From a checkpoint of a small image denoising autoencoder.
Model: encoder arch pvt, encoder patch size [2, 2], encoder depths [5, 5, 5], decoder norm groupnorm.
Training: 6900 steps, batches of 64.
Rows from block 0 of the decoder, named by matrix and row number. Rows with one number belong to one channel. Each number is 128 + 32 x the weight over its row's rms, rounded and kept within 0 to 255. All counts start at 0. After the name is the row's rms in percent of the matrix's.
# convs0: first 3x3 conv (decoder.mid.0.convs.0.weight, 128x128x3x3), inputs 112-119, a 3x3 kernel for each
# convs1: second 3x3 conv (decoder.mid.0.convs.1.weight, 128x128x3x3, transposed), outputs 112-119, a 3x3 kernel for each
convs0.15 085 [ 90 116 105 103 159 113 111 145 173 108 169  98 157  97 110  79 101 143 153 130  83  71  97 134  95 121 120 119 191  94 150 109 131 116 132 189 175 140 144 120  96 116 109 129 115 146 135 137 139 152 134 108 118  58 140 142 165 124 161  90 197 103 140 125 151  98 144 110 220  89  95 125]
convs1.15 084 [ 98 148 125 156  84 142 114 112 110  99  62  73 160 116 148 112 105 110 113 114 167 167  84 176 147 163 114 104 171 163 146 156 152 160 140 139  97 131 172 137  64 132 141 104 182 114 127  84 129 134 161 140 142 164 146 135 114  63 138 114  72  83 176 105 149 127 194 107 120 100 169  95]
convs0.16 087 [155 118 209 153 140  64 160 122 180 131 117 145  94  92  94 126 108 100 142 158 128 165 142 176 100 134 111 166  91 131 127 119 162 139 156 129  92 119 168 124 119 107 196 105 156 126  81 153 119 126 135 130 147  99 149 119 128 152 113 134  96 169 136 140 141 108 146 121 143 102 101 142]
convs1.16 095 [203 141 128 158 118  79 178 120 116 112 147 191 117 137 118 130  90 158 174 166 135 139 104 157 102 130  87  73 144  85 139 154 145 140 112 170 110 111 120 111 110 121 189 132 117 147 111 204  94 142 101 154 179 112 136 113 140 172 157 109 111 186 147  67  50  95 120 162  70 116 146 124]
convs0.17 085 [125 108 158 190 140 157 153 107 117 162  98 161 131  62 112 144 103 198 107 162  94  86 154  74 105  83 111  67 165 165 124 142 140 192 104 118  73 115 138 125 172 101 144 126 134 100 154 148 112 163 119 155 147 185 126 141 101 152 159 150 139 149 133 152 144 118 111 118 124 113 166 120]
convs1.17 092 [143 166 151 175  82 120 139  44 133 125  98  91 114 122 146 136  92 126  78 185 141 100  97 216 116 106  90 209 185 164 152 144 140 167 156 157 149 135 118  84 130 167  75 153 110 185 129 109 125 137 171 135 157 122 165 122  83  72 153  87  89 145 131 155 121 129 133  99 155 112 127 146]
convs0.18 097 [153 145 107 127 114 102 182 186 127 131 121 104 115 130 176 143 117  91 104 129 113 149 103 139 123  93 165 118  69 160 169 171  94 164 176 152 138 149 118  81 147 150 159  98 155 166 158 102 103 144 115 129 123 128 130 131 117 125  90 156 129 129  99 136 142 142  73 123 193 145 132 148]
convs1.18 112 [136 201 158 127 167 136  88 123  98 150 145  86  77 126 177 133 135 145 137 122  89 149 108 125 131  56 113 149  66  50 133  44  75 138 188 140 104 154 111 134 114  83 145 150 118 112 116 109 177 116 156 106 119 143 166 153 167 144 130 101 126 123 155 113  65 105 135  73  89 113 125  82]
convs0.19 100 [140  90 189 105 174 138 146 109 162 148 123 138 155 138 162 148 171 124 135 121 126 123 153 143 151 120  73 136 196 115 127 166  90  64 108 158 110 139 117 151 159 146 140 107 151  88 150  81  72 160  89  47 127 124 153 180 121 119 126 161 150 163 140 100  81 140  77 134 117 119  80 150]
convs1.19 105 [163 103 130 125  99 193 151 103 106 109 118  65 123 114 146 135 148 170  54 156  83 207  98 146 101  97 100 135 100 139  86 105 114  82  54  52 152 187 103 103 160 133 148 108 167 101 174  76  53 169 176 139 138 158 150 120  96 125  94  94  92 152 194 113 172 160  94 136 139 131  89  75]
convs0.20 080 [159 173  90 128 122 137 102 114  51 132 149 151  96 120 128 109 110 158 119 140 154 115 100  91 130 105  83  92  80 128 166  91 115  78 112  95 166 190  76 126 130 152 169 150 158  54 140 109  93 152 141 120 189 152 132 106 132 112  80 149  66 136 154 141 155 172 173 121 114 149 144  79]
convs1.20 088 [117 161 197 101 121 145 162 110 151 105 186 138 121 109 149 143 176  85 131 129 141 161 122 171  99 180  93 115  70 118 119  94  61 119 128 133 146 151  64 144 167 104 138  91 151  48 111 114 170 159  96  82 139 118 148 120 154 174 122  77 131 119 134 119  93 157  93 106 132 141 136 106]
convs0.21 096 [155 149 159 194 175 132  96 104 153  75  98 114 173 135  99 126 155 136 106 108 114  94 149  88 171 160 127 150 134 139 146 123 143 157 125 153 157 160 134 140 147 142 112 213 170 104 104  31  78 161  92  99 155  61 144 192  72 114 125 112  68 126 158 133 157 174 120 134  67 166  96 151]
convs1.21 109 [128 141 137 207 167 169 181 139 140 151 132  78 103 166 146 107 154 153 121 150 102 108 119 176  79  66 132  84  73 138 177 161 188 142 155 141  86 153 134 133 136 181 102 133 112 152 127 181 146  99 136  92 143 144 151 154 143 114 117  98 154 142 106 144 143 143  98  85 115 160 149 161]
convs0.22 085 [ 50 146 100  93 110 122  79 166  91 131 111 189 122  83 120 121 112 109 124 120 145  98 111 133 110 122 143 177  98 148 136 141 148 146 149  85 153 141 168  93 140  36 134 146 184 154 154  63 186 158 107 154 109 122 111 146 126 135 121 120  93  35 139 135  88 149 149 137  84 171 101 121]
convs1.22 098 [142 142 130 155  74 148 120 177 184 110 100 117 124 107 180 113 162 143 158 113 134 106 128 133  97  96 133  89 200 143 183 189 144  73 143 139 140 180  90 147 157 116 139 124 103  74 117 136  74 121 122 115  92 112 136 125 181 129 131  85 109 113 117 187 106 155 138 143 121 139 148 153]
convs0.23 091 [137 201 126 174  83 110 152 129 125 181 154 181 150  98  91 143 147 153 125  83 118 142  97 137  92 114 135  37  38 160  84 189 117 102 140 168 169 145 152 118 116 126  66 162 181  92 109 158 132 217 117 115 181 139 149  96 169 139 155 165 144 137 180 115 142 124 162  95 118 123 116 148]
convs1.23 104 [157 173 156 157 129 120 195 154 147  69 133  86 117 131 130 155 127 108 170  79 140 135  96 123 164  78  93  98  95  70 176  68 135  66 129  73 140 147 135 108 108 119 120 159 139  63 107 125 172 112 121 122 107 129 160 155 144 148 147 107 120 149  72 173 115 114 129 155 118 105  75  84]
convs0.24 077 [120 143 100 114 135  96 129 110 112 141 131 122 140 122 106 135 121 140 133 124 122 139 142 109 133 144  44  71 197 140  81 116 120 115  80  65 128 154 133  76 162  63 125 136  94 179  93 126 165 165 151 138 104  90 107 124 115 110 179 165 145  83 144 171 138 164 130  65 114 163 195 149]
convs1.24 085 [134 116 151 129 119 128 132 166 171 142 129 131 128 160 116 100  94 103 121  68 115  64 169 148 140 109 159 100 125 100 126 108 171  31 130 125 122 185 150  96  99 123 108 154 156 160 133 124 175 166  93  73 167  89 153 163 127 145  89 142 111 134 106 114 162 199 147 116  72  67 184  82]