From a checkpoint of a small image denoising autoencoder: encoder depths [5, 5, 5].
Rows from block 2 of the decoder of a small image denoising autoencoder, named by matrix and row number. Rows with one number belong to one channel. Each number is 128 + 32 x the weight over its row's rms, rounded and kept within 0 to 255. All counts start at 0. Numbers have three digits each.
Before each channel's rows are labels from the 100 images, of 14976, where the channel reaches its highest value: "patch colour" is the nearest of a few named colours to the mean colour under the peak; "peak at" is the part of the image that holds the peak. Only what is clearly more common there than usual is listed. The data: capsule endoscopy frames (Kvasir-Capsule). In brackets: how many of the 100, against the usual share in percent.
# convs0: first 3x3 conv (decoder.decb.0.0.convs.0.weight, 64x64x3x3, each kernel summed), inputs 0-63
# convs1: second 3x3 conv (decoder.decb.0.0.convs.1.weight, 64x64x3x3, transposed, each kernel summed), outputs 0-63

patch colour: grey (38 vs 8.5)
peak at: top right (38 vs 14.1)
convs0.42:051146192134171159119081113136164102069119100113134129164160124132105144142144148114145136133198118111134150095162095082117080156104160161120145118074108108130134138148101196180053129142153082
convs1.42:121203171090088168093154101144081179163128164158122082131123093170183149125110078124114147135148161140145101126180091152120167202131164149095128123089135065157119148098122084146130137118104174

patch colour: black (28 vs 6.6)
peak at: bottom left (45 vs 14.1); top right (33 vs 14.1)
convs0.48:079085127094114205156097085126180094140123121111093140112094157137093087069095132148109094158105152154170168079165141144079160169104133111100199122156091154175088129134112104153130117136077123
convs1.48:143147138156115160072148153131164156125141171130127121080106149144072098084062095126126095116175110121108151196134145075136171101104173152168102188097149100089141169158140092090176132145162176

patch colour: orange (32 vs 12.6)
peak at: top right (42 vs 14.1)
convs0.43:167132147121100150147154132141157128125100115132135112138152119116146088101157102144148125087146105089147101091158094162188134121058104148121136097186094149126173109137129090255106187124100080
convs1.43:117121128155130129089141151098153155173095081140141104111137130103163116071086117114162123122200138139136130163171157163124192070089164120137067123104199082160080197132085131125131116160104159

patch colour: orange (54 vs 12.6)
peak at: top left (59 vs 14.1); top centre (28 vs 9.4)
convs0.49:098122131104099104097101118207105091145152121115080112106158164129119102178162152128146060161132102147157157129023141142060110080095120152163072136110158093099079151121122129152115119108136142
convs1.49:127078158128117176140135144144150168080162188096163154120153162123122104165023101126127116081084149133106127097150130091116170150097132137155210116115106130138109125161070127130174068139100126

patch colour: orange (33 vs 12.6)
peak at: bottom right (72 vs 14.1)
convs0.21:126151124152104161140197155147157125112118186125162107129100135137156063127195149084190096133122143110137122121111137119090148172170120131122131112130161176101161136132112147169141016121201112
convs1.21:171166169121118174103109141178164127107146119114115083128152169189146163082112073126135119108085173152105134150161146145148175109090161125062079138135087080176131166136133187154119153185100144

patch colour: grey (33 vs 8.5)
peak at: top left (54 vs 14.1)
convs0.4:119080117129156077111128080080125131106151150166085121092174112128163122119070098124112121109146131111144118111118096085141094217090147131090102089055143077157090104159160163120080100112181103
convs1.4:096190138109121141076172142056094175119137145137141130110145120186157161103094132100103168141095117091131132158141203128174146121137109105057123103074047145130139086166086138126114159110125122

patch colour: pink (33 vs 0.6); grey (26 vs 8.5)
peak at: top right (42 vs 14.1)
convs0.11:137097179121090111135060134135117144138129100098138117054172096107097084050082103139151106122141138122163137150071136135104140099129106097169167086115198133161131114148075073183116165131125106
convs1.11:090146123057089142094113124075069154120116110145126124150130186141119183137036100147118116128128143086112131112171137126142098123078069210083117125131129108114143104112100139105075105161167163

patch colour: black (91 vs 6.6)
peak at: bottom left (98 vs 14.1)
convs0.56:063098127120109103098087150148148096088108121151116083123068129071159082090079120098137117097149129116128095074119071134068146137092064108110136091135078114088146119114084167128088142089167098
convs1.56:130162150164128113140105180123190107179141141158138119148130103118192120113166161131141120078147035113132068141139141156159099119135108151136179127189128165135174085115120163180185139130187136

patch colour: pink (36 vs 0.6)
peak at: top left (36 vs 14.1); top right (32 vs 14.1)
convs0.6:111110117136102109158083108127128132156133144108106194143124105149079190146121121174114207136220123067131083130138057117072083190102188134113151155103136122147120109120097146120128133131136111
convs1.6:118150100155127111117173177116106133096116155112158123092108147092143185154105074143069141151121087139146171124141181093196164134093152165052108161151074141125124133108153133172113194077114161

patch colour: pink (36 vs 0.6)
peak at: top right (63 vs 14.1)
convs0.3:096096145108079159063069138103236099162133157108141113114118115147104125133094090153112094122169139162119089098142073154161149171082132106153120140180097152117132130110153166146109093114196122
convs1.3:119141159104097157106123127158135185162079111096071157069068139141090126088116092141112114110112135116161132139188183134159076074124144143096116183117214099165153122120099160144104136151175125

patch colour: grey (25 vs 8.5)
peak at: bottom left (54 vs 14.1)
convs0.41:101148122135173109067130112172145089107135126087110096135154109137081084191059161127131113144137126177168141118127123203095095151137085150085129139118136157079110074116131038093149135146102140
convs1.41:137187141134132086136165128128105117111146109144116101159126150179078133090067122102140120147122136082082176107164066091112136128077186107191176148080157122190143122147130082152177168140118160

patch colour: grey (25 vs 8.5)
peak at: top left (42 vs 14.1)
convs0.27:095198160118095103171147133099137115132152116171142066141087111132149155164110139154131170125179209103133101078178214096089108139138108108124093134163086140150125111120120094142171099161150091
convs1.27:150147130159141119064171096209080138112112186130117144203146138164144107123100105081123161125137156169155136141084123095083214121121154092150140132116153140143152163137119129164082124115060100

patch colour: black (65 vs 6.6)
peak at: top left (81 vs 14.1)
convs0.29:096087112101092091088109103172156137085152085125035119087141116141137142105104168147125161130062150107144115150169211129156129155036124134134149102119100090149142151147147106125090125100096117
convs1.29:062138079087098135125121134058062118154126198128151117165141132105132116122124144158156083121138158137102091093116085076084181131175132094148179158100118091102127180113128147093166095128155176

patch colour: orange (38 vs 12.6); grey (25 vs 8.5)
peak at: top left (76 vs 14.1)
convs0.62:130115098103134085122133087120116171170130094107072097089129064163122120115111146159086138183107095092124126138084094154121162115133161192169133096115123133205141148102087094078099147058092099
convs1.62:137131178164129115107103169088163202123087132095110127150155189127090166098155106141142068130177153098121072149130088198100145152100130137103182151084091093103142134146101148152135153184159153

patch colour: orange (31 vs 12.6)
peak at: top left (46 vs 14.1)
convs0.40:155082142111102123146091172127141133064115085165094176121131097138114082159041106088102114149128145115136123108087134146142152129083080183076113100152074123134161119118076130221130143129145127
convs1.40:103174144128106195098090077186187158200105149151086168139200129125140137108078125147122147089132182168088111139109161161117071092124128101106138147155115127131123131138134052110120105111132152

patch colour: black (87 vs 6.6)
peak at: top right (90 vs 14.1)
convs0.61:129134111101109114130137080087146091196144171126055104049163140149121117164135114118077103138156181081156093132105165089103129126032124121129172130108086113148128151090170105125135144110147163
convs1.61:116126077139142174142136111135128123065110140117110136057161161105165140101141133099157167157099108186125131107145147105107147107139103064201156174179133112087092201131152118115186102137190116

patch colour: orange (31 vs 12.6)
peak at: bottom right (88 vs 14.1)
convs0.12:147131125094086064145168113123141125126125131098114116014089082167118103090072105174070101072125112095125145127103104101093178094098138123123106120150064154162132127134119137156156170143121099
convs1.12:133089106167142132108123172137185116107109099156143138129138145141081123132044070136174101135073133141174130060106108135121151169115089107124069103150119137128160147116108163176135087163036145

patch colour: black (28 vs 6.6)
peak at: top right (40 vs 14.1)
convs0.36:172073123128147067115120130183091107072162132135089118132153154066126172139089148111096083100170130130155124102116145185169094101147076110203081082119119143105128104160153129131161070134151121
convs1.36:093144123124139172175076136116103110164155123144109092132144107191109102188145064087103113158112152150131201111098089111067135103114145138179206109126150131097134083110145078120141133151188122

patch colour: pink (38 vs 0.6); orange (34 vs 12.6)
peak at: top right (81 vs 14.1)
convs0.30:088116137147167160109071153145123131123123162134120098123093102166078097159156056088110117100119148079124133091109150137144118187091095100126108115110056136133118156073225096114118188153121127
convs1.30:185076166103081172070165107166146165109096106178103070096152173183122157125083126142151114153162129119177123142184177159132116120124134129105102113088177097145146163115093178128099133119127087

patch colour: black (67 vs 6.6)
peak at: top right (78 vs 14.1)
convs0.13:109077102090121103085141161145147080098100088101098086107074163052151131138137160104097147079097129127129064087141101156105157127128055166104170093137062118110130126099087151123109145091133106
convs1.13:119221145140103154107113138123121183079101085140055139106056109142143140128133142154114162080106069142111148084099182133145190152162156134160106115132173161111103147121137165127090166118089124

patch colour: black (36 vs 6.6)
peak at: top right (94 vs 14.1)
convs0.44:104096060122160150136099162156070148088114143111127094123167136142140149152103079100186097150162165101125118152147107122053137153071132152168142097174141103130209122168099138174174095129163131
convs1.44:128089131130080109125133137126149126156127145138043131092079111176089104061129085162139113154102184128125122090121099124113153151105169124201148102174079164105171163063147104080165119099119133

patch colour: grey (50 vs 8.5)
peak at: top right (68 vs 14.1)
convs0.33:114111123104125130109111120114105141136141081117094107082121104093152147087149135108115042162181118068125163111143086107113138154099085114096149151123056152102142061108137070086217142158132141
convs1.33:166112146114119127094185123103128113163109115134123129133158139158163074133072080103115188168135145131144163109087082185092180051133180104159137149096148125102106101155108189096113124087070143

patch colour: orange (40 vs 12.6)
peak at: top left (85 vs 14.1)
convs0.39:118119120082057173189133131149119116138137098149109127099092147051149144153051147145088138121182177134146136088142134156130110061098123104163107094152094153184112097124121087179122104165165119
convs1.39:147090154133174143139151116090152174110097171145125197085158175149120117132078140132134125140146194158155234111105085089121119126132137125150139182091196109130088155121108165136136124180127105