config.toml
model = "image denoising autoencoder"
horizontal_flip = true
translate = 0.06
encoder_norm_position = "pre"
encoder_widths = [64, 128, 256]
loss = "mse"
decoder_widths = [32, 32, 64, 128]
decoder_block = "basic"
decoder_dropout = 0.1
init = "lecun_normal"
ema_decay = 0.995
lr_schedule = "wsd"
final_lr_fraction = 0
Rows from block 2 of the decoder of a small image denoising autoencoder, named by matrix and row number. Rows with one number belong to one channel. Each number is 128 + 24 x the weight over its row's rms, rounded and kept within 0 to 255. All counts start at 0. Numbers have three digits each.
After each channel's rows are labels from the 100 images, of 14976, where the channel reaches its highest value: "peak at" is the part of the image that holds the peak. Only what is clearly more common there than usual is listed. The data: capsule endoscopy frames (Kvasir-Capsule). In brackets: how many of the 100, against the usual share in percent.
# convs0: first 3x3 conv (decoder.decb.0.0.convs.0.weight, 64x64x3x3, each kernel summed), inputs 0-63
# convs1: second 3x3 conv (decoder.decb.0.0.convs.1.weight, 64x64x3x3, transposed, each kernel summed), outputs 0-63

convs0.34:137130126108111106096156152125146137138142101096095125094093119147138114156076123162130146155170102115101123117096108110117174115107138120120126129148060165135083110122113115091114150149106141
convs1.34:099092144118106108146126145202139152138109167109120131091163152117153150158105105107168090129130180146169114138137094083144125112119147143114136125121156123101124164132121120156135128151126110
peak at: top right (41 vs 14.1)

convs0.28:151092120115142126112120138182126108074085098122114141193137104096100120118105145101144153154125124161156104141119134156138105117148167165144184137118116104126148107129112115149116135142101117
convs1.28:081204101140130125133123122130124174134128141099154144203150138136164132145098101128125120123143176100104146130142105125107155135153144151106145081115133139132108141134138154155131141141131158
peak at: bottom right (58 vs 14.1)

convs0.8:087055104123147142096107111126158114138094120112116136122127091149120114137104119129101099149099129146141130107164130165118087157081132120151160129162134135159157112094142089164134150131113118
convs1.8:138095107121129108070142080110127127124142136152138081131134147142088146102128107134124125119102091107175192136112131155136142121123124156124086158140160104153146093144159088125150152133130124
peak at: bottom left (77 vs 14.1)

convs0.63:119134116141136136142121124128173143143103142166162071192110147097151120112136139138132132151190160130151138116144122135108102118150098145122157101104138142126134103142131198131129135106126171
convs1.63:128183145114124129118104113154093151153138128111118138148116118166101128130203074126102176155116145133160165108138125119100113113120149143133134151122132089140107183113127116121111114107089131
peak at: bottom right (34 vs 14.1)

convs0.24:126107108150114109109177098131137128129135128131086108135121096086137119113109135113114107088169134155173166170119115148132102151160105100123105109100128084118120106176146122082143090111129134
convs1.24:147139136163135120167160148122086132110160133135111175101141129123123146151140101151094151129104109114133107108135127106136157086114188131093174138113088149089140139156144180130113133129148153
peak at: bottom left (41 vs 14.1); middle left (27 vs 9.4)

convs0.25:115138119137106127111095156157119123105146186158151089172111145092145151159121105104132125102093166103146137092158138144137112155101163136126132123135110105107072111115158117154130140123172121
convs1.25:083143110109160117107143120171097102151127154114082120088156164119148119118113115097113149152091158175125153111109124092120138129117169119152144099080136096176130138145121126103109130130108121
peak at: top centre (26 vs 9.4)

convs0.20:113145131160109136166105124150141082132141126145179137161150137145145119152173118113130136132170094132123168113136090148097132074145086146146147134166135109108152097149141134133166104153153115
convs1.20:185170119161117138133133145144100144157151092144120107127103103133115092131142099162148114128107108193129163105118110177135114128109114122161147122151176106102117131106165117103150153140122118
peak at: centre (42 vs 6.2)

convs0.53:123124120118136075136133105139127098165120177118091087057122161152110145145113134126065132150085117116122126143106108101103113096129133124110150126123108159167153143105141107132143116109147141
convs1.53:143127100121164157127111097162081106094149118172117122168103121075096131097155096066137149150117123128147132105159121129092100141109112107124130148139117122127163104117080138132141138132139120
peak at: bottom left (87 vs 14.1)

convs0.31:074075142120123095139112140159135089141125101117124100123089143090174090116105113086109125103119169136130109080136114134121123132123105130110154088151092104120138094125116146152094130124140109
convs1.31:159101123137116118154122175128146088160122110162112137120133101097143106126145167123124117109115109106145104172163173108139082093109127116114121127092127137128135143080163170151160120089137150
peak at: top left (61 vs 14.1); bottom left (35 vs 14.1)

convs0.37:110095131115107103127098152130146125108100115106111076124101126082165113108076113099103113093129131129135111090109094125080112122089097127123150101131093095111121112128094151126093142111151108
convs1.37:160131112150110126133059130100143107102109145163146149145084153104083124108145136146141146106100103131128139144127142147158155070090140116125160131162136156141156108131107117099084106109117121
peak at: top left (100 vs 14.1)

convs0.2:149097142135128116177123148134156150195156145174141118152115165141132117129132132135091145123160158121101100116117114130091129123137145117120085107103070106133132153106139115190151130141111130
convs1.2:154140154123121148094150123160118103122162128093162088092114152137147112162176129148165136128114147133114154150156118125170136112117088161138128153167179148127099122123126132111077125125093119
peak at: top right (33 vs 14.1)

convs0.9:100132118148125085167122150123160141133093115153111130097108082089130117114141127172099109116137159099180143100156100143114119086124115090114162151149153130151146099145100123166135104133131148
convs1.9:144095099094141145135143117089166127114105119092145118145096137136097150104131108128112137100132158156104157087114113123118114163081126142100111128142186069132106131108164161116114093128134146
peak at: top left (66 vs 14.1)

convs0.23:087094104112096128098141115127119123125140076086081155136142125138080140119126100145120137113076099113097099142133137107141148066090179133121153153110140142126159105132121141141131136135122115
convs1.23:098126148115112091076129133107174136167096164119139096108143127107122163138150137132104078135135135125118082127151064118129152125134155134141122125089065154117129141162122134119104117134115127
peak at: top centre (42 vs 9.4)

convs0.47:152109127140144104142121118136140136134150161129188078147106097122163147158100134117100127113208118138110144115184129126104129134148104123124130110109113109100093141114131109121115118143187134
convs1.47:175120148156141132114159141142076089137100078139115115099104129131135090091127094133113115125152144178123158087119166093151106126108160114128119127149193109130114125122122117099139134137124127
peak at: centre (36 vs 6.2); middle right (27 vs 9.4)

convs0.45:119122143129132152141109128116181136139113097145075143103102084163140109153123127140107139148132111088118097126121082132155163163132112131118124105157084147115148144150124148195117103161118108
convs1.45:145123153152132104141166165109144145140110141157147117122145113134092126123117120126151145138145141145150130135125042162133166131151113149130132148155168126181147137100076083101116126099122120
peak at: middle left (35 vs 9.4)

convs0.58:099133087132076095159107130144099168137108113110112090123109090118164120129148112135159115103185140126151098130102094189165113140117146140121119135143157133113128131128123150150148134119141174
convs1.58:127117129091130122098158148131157149141125150082152157163142161131139145102165104181119140107113105150117147153143121126107133106168154144174179113150110100133111156072125156130141115149144130
peak at: bottom right (95 vs 14.1)

convs0.10:120081117132142161110119124154135145108121130073099102093128101103154094135186099108127087126172116132142143115148106160138126146110103101131135114175097130152153104115129125140171164138140146
convs1.10:140128138146128107139153147089134145134159082156134112122094162146097149142118096144136119124130135134101183131124118143114095151141152142058113160184112106138133120098079128111136145143119165
peak at: bottom left (86 vs 14.1)

convs0.54:115156171114118122118077118087139063151160143122128105107113110150131115138138135107080110132175088128116105120079100134125122133116127170130129126103149113120111147159110110157112182122116129
convs1.54:158142121155149116091136078112129185129133156118103130106138130085125120112109120145136138137130161137114082099128115101181102124137117141154162137144146101118112140160100101059137119154114150
peak at: top left (85 vs 14.1)

convs0.0:109071136156155120150114166090150139109103128127130106151133155108138128118179139142113152131185160134143159098113110144144135129137101162192132100105098112111130140144128118122094131120167156
convs1.0:138145159128132155140162110127103137113170126121091144128115129149156124168128097118117146155083153145150196130139155158121144157113113135119126160130176072145108122136127153082111156152132147
peak at: bottom left (32 vs 14.1)

convs0.19:087148133101089121083149127119096133141146133104106125079108145146132125175110110107091134158084120132140115147142107100140089116151151118068120156114090148124118131098156138137109166124114102
convs1.19:128105128134126121129153125143134112119089181175128138124111124091159157137124150128120145120121125167113126106133105138129159140111159151189110144130165122132108171161187120091161093133089144
peak at: middle right (46 vs 9.4)

convs0.46:119157123133175144069110136113142103153163145147116129121148088151133133118091136137110148142092126132106099134121094122103136191102110097109136099150122119123089136090129093128141181140095131
convs1.46:112105125142142119146154086141108132139123159117118135108130151111125119120162099101114156119099111098142129141084166089110137137109117104208127087154170133139144135115095095131135150094085127
peak at: top right (99 vs 14.1)

convs0.52:169124110140154140128119105080106112162153129106137125095151104132148132078116126117119155156124106128104126110113075135101099193088125137117124148140153111097120140161133092132128179096118136
convs1.52:145111127150141119162157098146099117122121108146121113112142101121085116096127113160125170124110092115103096085121182122103131094121085102184141097130122113130150104136091105136098132115141090
peak at: middle left (37 vs 9.4)

convs0.57:116110164123136147142107179133144143146096149147152075162095119107135153132129135119139134144196177116143122110132151148107075147105101122129116123168168122122152120159145146148136107107154145
convs1.57:166127128120148144119135116141090135108153097090097164088117153128123109114135121096108163181123099154108180108131178110117101137122130131125150152152137112110095144146099078105095111138111117
peak at: bottom centre (26 vs 9.4)

convs0.5:095118133116127134132125166102147146156139109088131111100099075125136134107077138161131126112154155104094155092197110103129121159113135099129135107148104155145140116120089091132133138129158108
convs1.5:089155102134125118095154116150119084163144144098119151144149148150128121127133110142140122110100217118141173169121149128156153106089122119101163132145122140102128141151115130120094114155114113
peak at: bottom left (38 vs 14.1)